From a checkpoint of a small contrastive audio-text model: encoder widths [96, 96, 96], 6000 steps.
Rows from block 3 of the text encoder, named by matrix and row number. Rows with one number belong to one neuron. Each number is 500 + 25 x the weight over the matrix's rms, rounded and kept within 0 to 999. All counts start at 0. Numbers have three digits each.
# fc1: MLP up (text_encoder.blocks.3.mlp.fc1.weight, 384x128), inputs 86-127
# fc2: MLP down (text_encoder.blocks.3.mlp.fc2.weight, 128x384, transposed), outputs 86-127
fc1.248:528504498475525541464463485497490499507521458496530478495516463543515454532467512513431516503483486495507540572508480483493488
fc2.248:536477458533507486484565470506509485515511500500476461492519512506530502488554477510463465512469477518459564477567502487486518
fc1.249:503478519463523509480485530504482503461473468505513497472481514481478508510497527462517536491499486512497504503493480538495478
fc2.249:481478512491507493488447495539501478543500492452524546511495491491504550533509498526483528513506521511547529508503538525509455
fc1.250:496517458496478535512513527509518536513525445508491519501507473508524477506521541511463503534484505468495482449483532475486541
fc2.250:499474508463485512485492500443505495536493500529541497481510526490561489469492525509497473487519495508479543496484497520518486
fc1.251:516492530523475504477500526510468513515442471520501483459548486470495476443547524452511488471462515552520491459509503476509458
fc2.251:490516500498498450535467484517479496480492524473490468490495488447501543521459504469521511523559527468494489565477449544452513
fc1.252:510490463447473507527500529515502523510518457495501507484529483513505482488514470495505510498499488523483506508521475488497514
fc2.252:497494483523523481522512520475516501503462514527516475503515508511485450444479506461509506508534514499479517498487517536504460
fc1.253:538491496488500479494494517520493478502507508502481492497530520480480499497491495490496512502495488513484492491514515517498507
fc2.253:487470481489510495506482521520484490491475494500494514483454505539487482499471509485511478505502479485514496509491510499504486
fc1.254:508552500493523500464513509481409533502453500553513479583545506532527477492569497501463531483476500480490487481491501485513496
fc2.254:472540519498541493556456527548510517500487510459489534422463534466453543476458554557531521491501542482535482560546515485543473
fc1.255:543483524497511492436461498524551537530521422514483489509508524506481417443500484469441496525436466532547526486505485513514467
fc2.255:478497523537459492571539506505509481564488552511511495507451504483497494552448495493467505545536503478521462533524506479513558
fc1.256:473524492514547536470549476520504534496488481498493565540515465502529448410481549481491522486495526481499475514529515478519480
fc2.256:551520499561455463552467475495507521470515517511448474474489528508459522532459513508495508457533465487519580421465530527513536
fc1.257:471499463449509482516528506495443530479494491481535460468488548475516527490525514527458540492446499553504472482464509489479500
fc2.257:486517501473465501512506488485498498540484499470471485513529484484541449491509476498488486488538538523518521488476516520485533
fc1.258:485536473469537512493497560498480545505501467468503468487476531522497521469507511489490470482493508474530496485500510450488539
fc2.258:508451509561481516480534476533497477480491499524518542481488449454509497508512493500504470521522523478485560472477500490534498
fc1.259:498455515491546504594474581499464493429529465524537467495483529515474392395526464523386492440462405451490551438484443536530487
fc2.259:490507432485534482551464569464479610458460485474526517552405539465509494497465519418510500488485506488497463574517559493482503
fc1.260:517513439490506505545514550523471503478496461499543502465550488526530510476534447491459521483480475507472492464545481516505527
fc2.260:454436473499505505497516528496497541479483475566498507519540537505471515524486499529539483526468512473513524498465490457487462
fc1.261:529483436529541496494480541510548523500490462472503481489507485493496500506569531461427508506503521492525484462487426519500490
fc2.261:490520482499517538526514528499473486454515467537509467546479503502533520475504491478501526488538504511489528524527493503495518
fc1.262:521523497497531531482500482519491580523462472494469496497488518516533457483489500464485513526429476509523483489522494513534516
fc2.262:496439475529543465507525527493516530486509499495489495539500504496500509475507526537518546523551478515539477518500515500520502
fc1.263:539509525451478545479463536463508548516457447499488490515489505492484493413487511468472480524501449476511532506459466544504502
fc2.263:524502526529477467513499489515515495519436556487527531472516489550471521522516523497516519510496477491490475550527520526465504
fc1.264:520494484498510504499500506525496517509492517496499494482513501489506494481491517515491497496497511487508507498507502515487498
fc2.264:507511530486499501503489490496503496513505506491493493509521504505499502508489492490510498510507496513498505486514485504493490
fc1.265:566538505487508503456461543532499511529481496511493520509523514472514517475509477527431515482480506481507495511524474496539520
fc2.265:517505482502496518460498445449481460498502507535485552496519524496518528513521509542476476502480505540473510531505533502528483
fc1.266:502493510515533512512508512492460527490477480484509501487484478515534483484512489478478488501495488511530495495495481506476478
fc2.266:475478491499473502485500518518526533477519519504502551471506504507491525527485524481487528526466532524462489541548489501477537
fc1.267:518500487504509505496468486515519526490489467493496501535493482503527471481528488488491435517480510519518471508474496474480468
fc2.267:491525497527526516487489462470544530475471498537514506532508504530520473456526563521510504513525460420510491495546486496513494
fc1.268:509483475480497481484481512532474518538510472478521513493497498481515496499517524458505476515505476491467514487486457486486471
fc2.268:535497523557509497482498497491519496524501494506514504507513490490506491492511523494501504478459504513502498518537496520472527
fc1.269:520503466476494509503499482474495495499496501501512513492498476521530491515499522490515494521536495502518488515500493471495509
fc2.269:508472566502471480500517483497516485506503534496491494501544494510520526465502503505499478487509507515509478509490542519498484
fc1.270:559527522492500537489517498542426495517472460565493533492521552496488520484472514478501503498527505539485503537512500508505473
fc2.270:507497505501519489524473507513555433502519549493473529437521498486495462471522430463524516526481534466521526531487511500494486
fc1.271:497470489495504547505530500516483471521511488487519511468517507515502459522529499505504492494496506517463491487512489543555502
fc2.271:487499513523496506511509528474498522491516476496500503528488471512481515525510487507523529516547514556516499500487530482466489
fc1.272:521489504492511479499506521515496496505498502509507492500509485489539488488502511479487500502471463511479504525500492483504519
fc2.272:514505490503490493486488512475502521512486487506484490501494515491482480518513477489486477505522514507510508471488494514498521
fc1.273:498503514483509498475503509485462535507490482520475481513475489488518464505467466480503494489512501507517531515524497535508522
fc2.273:498494492523491525501477485486532475509485474501480476512522484513476531525484536512503502510532472512474519507490487487513487
fc1.274:492502487483505487519484490543466486478525500480493467495499549505531487500518500504475484526490479516477491524543486481495471
fc2.274:488502464458532492509491461494454500484539503446503523534507503478488470497466511518519531502526478506525526457498505477503485
fc1.275:494515471530525523450505544495497513466522462488526504458520525530548452448493506488471503478478472489553508484480489473477486
fc2.275:485496547467486533493496498472507497539476493496542459541523531436461510508483485520535461479532503471439487523499536506475453
fc1.276:486511498486479485533518497446465518522448457500486489472510503496556478535537460497470532506485496525543515431511454515541492
fc2.276:496496499535472510524469522526494525527504524494466553495531485512447495440483544474525488526474506448511496514542501517520481
fc1.277:465508509497503507490493531530473541476505548463476464473505498491504522515529494484482521498493526561608511502476479509477502
fc2.277:518473479489474528472517483486531553500513464459530477459488525444506461510473514502486548486524528513467565504500526521491496
fc1.278:543529485487472491500555513526493530553510479494501482506486505502479469464485516537484503434487487506531469517507503470544458
fc2.278:478468515480522508495494468475512498527542490509446512449474457528516464504512539448481530499498488511500562480491516505521465
fc1.279:536518486484508478492484509509494516507514485486494528519503495500531474482519467500466515470447476526474499514487466476544479
fc2.279:490544474559488478516509500496479469477485506503446490512504493507487494467540506483526551527469473519476544518476533507526489
fc1.280:525525476489499474455514503510464539483485474522471478542444525515479496464479477503507482500497510506497486527539444527499526
fc2.280:471509489475499543517473508528508444457522495476509516499524456488509468485501513504497468511507503493471574511484536455448485
fc1.281:541504483507503559495452468502483544467514421434531487496478472504501470504496519550434495510467422541507495480522503499530503
fc2.281:505505497487534536511475547471522508460466548554490570520532472507508538523451470479519447565501561486516507518467545517501455
fc1.282:544515468452555495480506554518443489532482446509495544496499532499478443479507486487484543448495484562517542471532515500538504
fc2.282:505494491494513487518437503508452477458471528496497504453470575430486575474476453510527529456552535486480519554535529529477514
fc1.283:500499504504490496486480477504517542528472510505498499508494508494479473498485500467499485474451493525509496490511458535521493
fc2.283:507488473490500519478487530451503487498503500508509479481520528502522470491497490509508521471530490492507502516457484492522501
fc1.284:519509446507464502456473493504524531539487450515469539482502515479513510500503510512511544522450459504531454490461463508487504
fc2.284:500538507524458472514523516479537520498533495474520565523522515510428525455452487540499515516487474540460565474480516527526476
fc1.285:515501497482492502512500528512476525498496471502511499500537499512524475493492509471485505453500484506478492529506482475470502
fc2.285:497485512481503544484517484511480477488481517527501473499516523495487485467530507513493498483502485505484494521500511483486482
fc1.286:518485504477494572518530567496470500484439445483525555485511508476500447530505494502464494460508510446461496481522484537518513
fc2.286:494485528527539516486514504540503507488498484517516526520511521458539551521529507494485470526518488534536509533534547453497498
fc1.287:501516498485525535492492549495451517509494423476510523501532517507523476490524515439521492491474467488545536440447432496562523
fc2.287:486507449517443518481515500504546461520550494522517475466471504520531483540443477475482536552468502512459476459511512483518489
fc1.288:494546477480508538514526520511483512460465470474502507463499541525475478473529462499493507481438450516496494517478485514468479
fc2.288:523510524475515462447509492516514528545448527544478488513540508452522501447417453450516522502499501457495485487487540567466523
fc1.289:495536478468481515414430537515480551492515485492538479521473506485551506483523528494513494488524461526440506542517479523503495
fc2.289:510482531506470498517506565497539507486445472517463509474492487520533481512474469486478480435507500479469479490506455477511513
fc1.290:485478470471508498477495514512537535510482500488467461448543510507550532507486536496441477522498467500532524498468484491496560
fc2.290:444517497479474524481556521443501467441527459511532520508463478494512518506457542511488528500541428483511525463541508519477491
fc1.291:499527475483517525497504516504459523494498453511517486486486509472542508477494519487507524505506501493500504496483474489515471
fc2.291:499473493500521526510498489499504520498515518503495501508502499500478506508494487511523511515473482500511522507506511513493513
fc1.292:508506495479471515453512516511515519480496476477512489498552481500545483504473495522465496524462505471481489520502515468521561
fc2.292:517476502487499489511539474475509473471483453489479481488508496500493445529531502461503488512501508485525485512513503479476486
fc1.293:505512495476474523486492508510490538484523475505514503504480490498506494482487517487528494491491486518503513508457504517495530
fc2.293:512498495515501501489506513506516512501488493492531501523518513522520472504496483474514496504489501494500515499508517479525496
fc1.294:513504488473480510490479502499479491505484504519476505505499525491512483494521528491503507477490496506529497510521508535494486
fc2.294:508510473473466498484507508507498507452530523511520517488518524475469498512484505502485537493476519510500497485501476485516496
fc1.295:532501489486503485540500485505492495524482461487526520488496475482509478515520534489495496474496481522515505503497512508508511
fc2.295:502481508475506482497457480490513506469483520482483500518540500467490490530485522510515510499527512499451492506534493461505491
fc1.296:530517458476529518492490491538523545488458458503498490487511495478473449455461503489481525491486490534530484509491489535482504
fc2.296:504492470502497507504466506517481494496517522469484485510515499475497505518496462476526493512540473473503495459524459473484495
fc1.297:519509486495508501497504498500494507515510499494501499508495500511502511496515507510507516510503502506507476499492500494499493
fc2.297:487516526485500508493490502488508509504526507474498491491503511505495505520505483507497492520518503515508499511518472503483516
fc1.298:486489574471515502523525520521450468509506486528501514479523540492488469509475481515506537494478520510496457503535510501468495
fc2.298:469461513491523545498538472475548487500461491518517524523504551497518483524515510476539455509519533477470432496517469476513508
fc1.299:520535491510512517495504535497481521493503459519512487525508502516516474483527502492513497502455486544495497502520431503512515
fc2.299:506500496488493481513525469520511465539447486523498471470508486482479496473507508481543460470508484515531519487491501504488521
fc1.300:496490503475491490509485504503487521495504500532517478475476506494518485504530510494465488485505490509487495499502480489493532
fc2.300:507519482502504493488483524495472498491525502507500484549504507495481522499494489484477477502474493488491513486517524540498493
fc1.301:453512484479530506472487507537518515460502477507499509481497508502526467506520551516489495460480467529527520479474497479505519
fc2.301:527525505528521528482523490471512440540489452476507491532515522520491473511511483494500491536493474505505486517510479543509475
fc1.302:570520419476493554454511531534537483466455470522533508457510478487498457537498518484486481487472444484546511503553504523495491
fc2.302:486485508489505524513533475544501462518500512488553537493498527476502535519569524482541531506559440459487516498550428525515538
fc1.303:522507522499491489492510489510514504475469492511527452490466507495531449484526497479510504505493537494492492508504461489533526
fc2.303:479526493515536495460504460502520488496463562494490490491479478476498499499516543496520529512454463539517535482523506491507540
fc1.304:537501407481515508519520518469486522504486471488498443511522559486538521465473504513481494484475522489511511505522480504485500
fc2.304:466508509527532496501498493532518460479482517518535462483491533519523440472534501528494480527499488476495494525531469520531557
fc1.305:490498491455542534480537513504467471485470458517573482512513420556532476503503497486466497494475489500483487508515510507497482
fc2.305:467494486494531505495543518444463507496555564547516523520514499493474524543537519517465478509490485503479496484456476475472515
fc1.306:501493498522496514500489499527454528444489480482537514490463491465488472504509485509463474515498486471502491522525486496518512
fc2.306:464520495444523503524466502483546495537439535465491485517470504495469531506484477541565485490485525568519502520524510572527524
fc1.307:488491489480498508504522521520508540483483496507486495514489517498503488485528518491489492481469478501489501522508485505499508
fc2.307:526500473507505492504505485507483476508489477485500476489502477514505483475486521489490502508498531498502512530494505501492479
fc1.308:532531467495505529453491490494491535531459505493536429529547516489460564494512512448464506516469504504482491480520476488512555
fc2.308:484500498511524482460540455444514487494509505489477559503505493498534460470524506536492497524478469505493523514517538495423504
fc1.309:506520444478494503489536550520466471504508453493530491480501453481501475474506510499481505464481479489469505471544484502533505
fc2.309:516485484476475499489485480507516478491502538520470501470524519476544491450521515537512495523562516542527508533551461503470466
fc1.310:500520505506507501493483500513483490505495475493500479501496483499521512497496488511486502515491509517493496507495511508499487
fc2.310:509481527486493499476504485486487505484498503510520480510499499482514479501505486516493539504520491511496516490521483496521487
fc1.311:544508455559509519502476511489499490471460471532496480502549536538480463486568504502460490492527557462495473481451477507563452
fc2.311:464471540530505482558527523514502553490493479503520507476509524512490528459484476494542539502517465470506518477527511484472461
fc1.312:501502494453462500523502498522504511527503488478487500470552491496517463516511503483479493494503479487513504474486512451455524
fc2.312:484474493500496500435497498462519493500534481511478531516498507499523507526525517466481474522501523454568499570534515518481466
fc1.313:514472499488494512509489485506472517514482478527487500494498511493499508487495502507483515484477497512527505536502479474509491
fc2.313:488526494514518502506487505515520509523522499501488510498504508499474516498500507516486481513522516498485510475494513497483473