From a checkpoint of a small contrastive audio-text model: log mel input, 49.2 epochs.
Rows from block 5 of the text encoder, named by matrix and row number. Rows with one number belong to one neuron. Each number is 128 + 32 x the weight over the matrix's rms, rounded and kept within 0 to 255. All counts start at 0.
# fc1: MLP up (text_encoder.blocks.5.mlp.fc1.weight, 384x128), inputs 64-127
# fc2: MLP down (text_encoder.blocks.5.mlp.fc2.weight, 128x384, transposed), outputs 64-127
fc1.55 [ 97 161 187 197  75 119 155 135 105  76 135 153 156  89 147 149 151 143  96 144 179 109 113 141 252 120 131 116  91  31 186 135 145 184 164  60 119 168 129 156 122 115 133 191 132 145  73  30  77 168 105 119 117 146 131 164 151 123 185 165 100  80 178  99]
fc2.55 [108 174  61  79 178 134 130 101 174 164 167 197 103 116  92 162 158  99 132 184 103  60  83 109   3 117 111 137 208  91 140 160 131  88 210 152 145 149 152 103 145 105 142  91 107 103  97 192 158 149  75 119  81 198  90  96 120 114 123  75 141 123  66 157]
fc1.56 [156 230 233 117  94 132  79 166  87  36 144 100 120  70 198 255 174 151  53 154 157 228  90 152 138 117 158  81  90  92  94  53  64  60 125  82 109  99 205 147  28  29 163 131 167 185 159 168  75 225  81 152 122 141 115 104 209 109 114 104  52  95 119  55]
fc2.56 [160 135 113  43 172 107 192  92 128 165 183 173 141 132  92  89  90  93 100 227 142  62 114  38 195 124 103 182 152  64 122 132 181 111 143 188 149  81 145 142 145 183 180  87 166 169 156  43 144  67 214  60  98 212  96 163 148  23 111 148 112  76  47  98]
fc1.57 [108 103 117 201 144 126 113 133 130 128  77 127 138 165 119 129 125 163 138 140 141 140 115 113 123 116 119 117 111 150  91 132 125 147 111 166 113 108 137 115 115 122 153 133 154 123  99 142 127 119 118 140 140 109  62 115 160 106 140 124 114  83 119 120]
fc2.57 [147 154 152 138 122 103 152 119 115 124 124 116 125 124 150 144 123  63 128 135 150 137 120 141 109 109 119 126 100 145 116 142  70 125 116 113 111 165 131 142 135 131 120 149  93 156 154 134  87  60 123 112 102 131 148 108 144 127 131 138 161 107 157 135]
fc1.58 [134 139 118 132 128 132 137 123 124 142 121 122 144 118 119 132 123 125 137 136 142 145 126 142 127 116 141 146 118 133 126 126 118 119 138 123 126 131 112 131 129 122 120 125 122 124 128 130 122 114 134 113 121 112 113 124 117 137 135 140 124 138 139 116]
fc2.58 [141 116 134 128 124 115 123 131 130 126 141 116 130 120 126 126 136 126 126 117 117 132 137 123 132 135 114 120 136 126 127 123 134 131 142 126 130 114 124 131 143 136 136 132 145 129 119 136 120 130 121 133 122 129 128 122 121 130 135 117 113 137 132 130]
fc1.59 [133 132 132 123 159 124 121 167 139 150 133 141 148 136 155 142 134 160 109 132 119 141 152 105  56 151 139 138  91 141 126 115 145 169 127 136  89 105 130 139 132 129 161 111 115 123 139 147 127 115 131 122 130 128 121 132 108 140 144 126 146  95 115  98]
fc2.59 [ 98 159 119  99 143 103 153 125 106  96 150 116 134 172 115 139 115 123 117  94 136 135 109 114 130 145 128 136 140 104 119 157 138 109 113 164 140 119 101 126 136 133 117 118 159 110  98 113 124 133 150  76  99 139 166 141  94 134  97 139 107 139 118 122]
fc1.60 [ 87 106 165  95  98  85 130 158 129 149  67 183 127 163 152 184 108 116 135  88 126 181 107 175  79  18 114 158 135 106 128  92 128 150 200 130  78 161 124 147 180 129 158 122 179 169 119 160 111  94 119 177 120 120  78 153 183 185 169 103 152 111  71  45]
fc2.60 [121 132 129 137 133 154  76 154 104 120 174 158 116 104  73  82  45  41 130 117  93 139 131 114  87 130 188 132 139 141 116 139 148  74 129 113 231 153  83  56 144 117 114 154 170 116 181 147 163  90  93 154 176 138  74 159 145 128 117 119 118 139 140  79]
fc1.61 [136 197 189 117 101 110 126 115 196 162 150 140 108 126 100 142  99 166 144 123 204 191 134 158  68 137 124 121 157 136 230 145 146 100 117  53 164 139 131  59  71 122 205  92 167 127 143 163  88 126  64 138  97  71  85 114 151 118  84 152  82 135 108 182]
fc2.61 [ 92 209 163 192 136  71 172 112 163 124 254 104  94 137  92  96 133  78  83 126  90 135   2 109 128 160 103  96  54  95 113 147 166 174 104 122 185 136 109 255  73  81  92 136 131  90 157 140  68 155  61  98 229 189 148  27 133 141 129 130  32 134 186 138]
fc1.62 [ 96 121 101 101  98  54 142 156 127 201 100 180 173 179 221 104 149 206  57  96 136 184 198 141 101  45 130  98 104  85 212 105  78 132 112  64  66 150 188 123 167 170 195  47 197 105 153 201 104 122  35 134  54 138 153 177 175  76 109 196 171 255 127 148]
fc2.62 [ 90  52 177 127 139  94 152 167  91 179 108  63  74 160 118  95  75 210 165 103 156 221  61 154 152  63 175  26 108 160 173  93 107 107  87 139  46 112 110  79  79 100  34 135 196 149  99  44 140  83 185 103 157 234 157 171  96 151 120 105 121 117 194 107]
fc1.63 [132 209 108 123  82 143 139 152 130 115 124 189 116 131 114 117 212 151 114  95 171 127 156 143 154 196 191 166  84 105 165 108 102 153 159 107 155 168 135 193 167  50  29 112 111  70   8 134  71 110  97 151 172 149 123  83   0 149 136 183  85  74 150 109]
fc2.63 [116 143 103 144  69  72 121 142 145  88 108 126  48  73 187 171 241 143 255 103 141  54 169  60  73 121 154  70  95 178 153 139 130 126  59  88 130 116 125 137 182 124 126 115 171 225 161 188   0  59  90 136 187 147 131  65  65 151 137 113  91  94  87 213]
fc1.64 [203 165 150  68 161  80 214  84 152  98 176  57 122  54 184  72  98 146 155 194 121 139  92 133 156  82  99 192 118  65 185 138  93 147  83 135  83 123 184 114 102 117 171 101 210 165   0 167 185 147 203 155 114 117  51 140 205  59  87 160 187  41  55 112]
fc2.64 [ 43 172 173 148 116 216 150  49 159 129  80 136 109 150  68 200  84 175  36 165 128 178 175 146 251 143 105  41  89 158 122 161 135 203 131  72  83 128 144 137  81 155 116 145 153 101 157 144 199 147  98 127 113 165 104  91 145 166 135  52  70 126 140  72]
fc1.65 [122 155 152 129 147 107 108 145  74 136 123 139 120 116 139 125 171 113 119 104 138 104 169 129 155 138 130 106 120 122 193 112 151 122 142 114 124 128 163 137  96 164 105 120 143 123 141 141 133 121 113 148 120 127  92 108 121 114 174 132 114  92  93 117]
fc2.65 [146  91 115  81 149 111 194 104 188 140 161 126 138 128 133 148 101 122 139 122 171  86 119 118  95  99 158 102  92 108 116 140 107 163 117 118 112 108 154 143 116 178 148  99 101 108 102 164 128 121 138 124 114 131  78 155 168 135 129 170 134 132 105 141]
fc1.66 [152 134 110 146  98 165 122 108 138  98 101 151 141 131  82 126 133 156 116 104 170 124 107 141 110 130 202 173  70  99 176 199 142 118 150 105  94 194 117  98 113  99 119 110 113  90 145 137 106 142 115  93 137 138 104 117 152  78 112 164 141 150 102  97]
fc2.66 [170  48 142 139  83  76 180 127 103 129 149  75 123 151 163  83 139 137 126 102 145 120 136 104 130 101  65 173 116 103 142  93 137 112 109 168 127 112 132 154 100 147 121 115 117 147  36  96 103 169  81  96 152 144 119 130 129 125 131  72 130 113 101 138]
fc1.67 [226 155 204 115  84  93  42  97 168 149 138 181  98 122 138 194 117  63  43 146  59  95 129 156 106  92 122 126 156  83 156 121 175 129  87 203  63 161 255  36 220 137 181  47 225 206  33  81  51 193  61 174  83 185  94 167 185  32 104 152  73 162  54  14]
fc2.67 [ 50  61 189  36 189 197  79  51  60  73 188 141 159 105 141 167 120  61  55 106 255 139  79  12 119 133 125  93 134 163 105 137  86 118 140 156 168 201  98 180 124 117 156 158  72  99 138 116 120 157  70 126 131 189 175  92 110 172 111 153 229 255 111 100]
fc1.68 [125 146 131 130 126 117 155 113 132 115 118 129 126 119 124 124 150 109 130 124 129 116 127 114 113 141 139 133 116 121 127 133 128 122 115 139 128 133 133 104 122 134 129 142 139 119 126 129 124 119 117 134 129 138 130 133 135 124 121 119 109 120 138 116]
fc2.68 [123 122 133 119 133 128 110 133 132 131 123 129 126 130 116 132 126 130 130 136 108 135 125 137 142 135 112 142 129 142 135 114 116 139 128 135 138 125 115 119 136 122 139 122 127 152 126 131 117 132 137 129 110 136 128 136 121 128 131 126 136 122 130 128]
fc1.69 [126 131 139 102 132 152 139 157  99 126 128 109 147 123 117 154 183 102 105 134 100 140 113 108 104 102 148 114 110  94 114 148 105 154 128 115 102 117 109 131 152  76 135  89 120 104 187 116 144 112 112 143 131 135 142 136 142 124 103  99 118 142  95 124]
fc2.69 [105 117 111 120 118 127 155 162 125 121 136 145  75 137 135 150  91 125 135 126 139 130 119 120 114 143 151 112 132 132 115 109 124 122 113 140 125 131 116 136 134 116 156 123 161 121 130 156 108 130 147 157 139 151 156 101 126 114 105  85 151 131 139 118]
fc1.70 [ 93  60 104 126 173 143 151 168 139 117  93 115 147 138 202 163 143 147  71 154  83 118 103 203 112 120 127 126 168 123 122  56  94 172 163 111  52 112 135 179 122 149 120 145 147 111  75 113 155 121 137  91 200  97 140 135 145 129 141 139 174  93 131  88]
fc2.70 [111 127 172  85 146 152 185 109 117 111 109 118 122 168 164 130 118 126 133 163 123 143 121  63 123 120 144  84 149 128 103 111 170  91 138 169 141  92 123 116 159 118 157  97 164 137 157 142 145 107 113 154 117 136 121  79 158 144 132 181  93 140 165 135]
fc1.71 [149  98 161 215 121 103 184 129 121 158 147 128 130 150 118 134 143 148 141 196 121 176 146  37 143 120 130 106  93 105 210 134 190 171 132 113 104 103  88 163 128  89 147 112 104 163  56 155 152  96  65 126 111  95  99 141 176 131 152 122 122  87  80  89]
fc2.71 [ 85  99 167  35 151 171 100 152 106  83  96 126 111 108 128  80 109 183 150 136 146 118 140 107 135 182 196   1 128 171 117 134 105 139 113  90 107 102  87 210  65 116 190 156 152 117 136 101 137  75 190 111 156  45 133 154 168  75 162 154 138 145 120  61]
fc1.72 [218  86 195 164 131  92  51  99 168 154  90 135  80 113  94 217 195  57 105 165  64 155 133  77 176  63 204 159 169 123  99 111 138 180 138 155  48 242 123 198 132 134 189 104 206  44 111  38 165 130 145  65  88 128 155 212  67 152 158 154  64 105 127  43]
fc2.72 [ 40  97 171 111 110  55 147 177  94  85 255 131  52 223 140 119 108 108 148 233 116  51 151  88 125 184 110 226  89 130 175  46 132 105 112 160  94 241 142 139 119 103  95 105 108 151  85  85  60 131 201  56 161 133 184 101 122 107  92 112 190 146  98  41]
fc1.73 [188 193  77 120   0 134 156 150  70 169   0  49 131 129 157 255  98 155 130 169 239 130 163 157 156  73 172 246 110 160 169 209  16  78 170 132 255  46 194 161 100 190  83 255 152  94 138 248  53 154  36 255 141 183 142  81 123  73 159 245 179 126 207  49]
fc2.73 [105 131 247 134  99 127  26  71  31 200 120 211 228 227 106 137  98 115 149  13 238 166   7 109  42 169 152 231 105 110  96  78 160 201 125 159 184 132 110 154  26 100 136 118 171 255  83  78 117 156 152 106 101 255 195  52 119 145 183 169  82  37  95  41]
fc1.74 [134 121 107 129 178 112 122 185  84 151 131 143 118 131 113 148 181 162 108 123 157 116 140  94 135 123 159 137 134 152 131 101 129 139 137 152 123 112 106  59 149 143 134 110 171 115 104 107  88  95 111 141 124 113 112 132 159 120 151 165 112 163 113 146]
fc2.74 [ 61  41  87 155 137 129  90 134 119 188 134 149 133 131  98 211 156  94 164 183 151 117 106 119 105 148  83 124 148  75 132 169  87 168 116 144 132 122  96 205  80 181 108 163 109 120 127 111 134 126 143 130  67 118 162 158 137  63  48 132 114  81 134  60]
fc1.75 [177 177  90 106  63  53 176 194  71 115  33 171 132 138  67 151 130 168  67 201  63 120 210  63  73 117 137 171  66  11 160 105 130 124  56 104 101 166 107 193  98 153 167 123 182  28 169 151  90  49  74 157 183 102 131 164 188  89 124 133 106 109 146  27]
fc2.75 [159  83 155  93 130 191 128 137  95 133  73 157  65 169 100 171  95 145 120 225  66 170 132 101 136 122 171 130 143 156 176  85 164 143  75 170 140 136 125 225 131  58 158 128 164 119 146 161 211  81 101 216  88 159 102 185  95  16 117 193 123 240  82 166]
fc1.76 [169 169 107 121 130 114  66  60 188 151 110 125 175 145 173 188 174 104  92 163 197 133 111 146 164  54 137 131 120  99 167 121 113 116  95  93 162 106 249 177  88 146 108 173 160  89 141 189 141 174  93 146 122 118  95 120 131 168 145 107 109 154 159 118]
fc2.76 [ 44 149 160 136 100  82 184 111 123 136 197 129  89 146 145 112   8 135 181 148 116 193 168 114 136 133 123 156 137 123  92  93 154 132 156 156 141  99 199 125 150 146 100 249  91 126  99 148  84 198 150 190 153 143 105 142 114 128  82  72  97 115 130  56]
fc1.77 [ 74 127 107  87 119 101 143  84 102 150 111 119 145 159 163 127 101 163  73 136 141  90 125  92 135 176 155 193 138  53  99 186  82 121 166 160  62 101 115  62 177  97 161  91 111  57 133 149 205  96  70  67 108  62  92 176 138 145  84 188 161  51 162  16]
fc2.77 [167 132 104  85 136 161  63 140 117 110 123  87 121 120  94 147  94 109 109 150 188 152 149 136 156 154 124  80 103 130 113  50 198 110 105 123 134 157 107 134 113 138 133 164 114 193 150 149  22 115 201 112 187 255 165  96 175 129 125 142 211 163  82 176]
fc1.78 [112 135 126 126 140 116 141 139 122 128 122 121 128 120 125 150 129 121 130 121 138 131 121 134 116 128 124 123 136 126 130 132 123 124 125 136 112 129 112 127 127 114 133 122 123 136 137 133 138 115 132 132 121 126 132 139 128 109 133 129 132 133 127 121]
fc2.78 [136 136 128 111 134 118 121 130 135 132 142 134 132 120 137 127 129 127 138 124 133 132 119 115 136 125 124 127 138 136 129 122 134 132 111 124 125 136 138 125 141 123 140 130 132 125 138 127 131 139 130 128 133 118 117 147 137 126 140 121 134 136 128 138]
fc1.79 [177 134 173 145 129 114 139 129 112 119  93 123 141 129 116 113 177 160  86 162 153 100 143 112 109  93 113 182 168 133 135  98 162 156 120 161  97 161 103  98  86 132 154 129 183 145  73 147 118 131 110 105 172 150 125 132 159 142 206  99 117 146 114 115]
fc2.79 [131 165  60  99  80 139 133 136 156 141 108  68 144 125 112 113  86 113 197 186 100 175 177  87 136 134  89  93  94  98 107 114 166 118 131 120 116 141 117 147  79 170 167 103 100 121 124 121  80 115  91 169  66 143 116 168 132 122  70 148 114 135 139 136]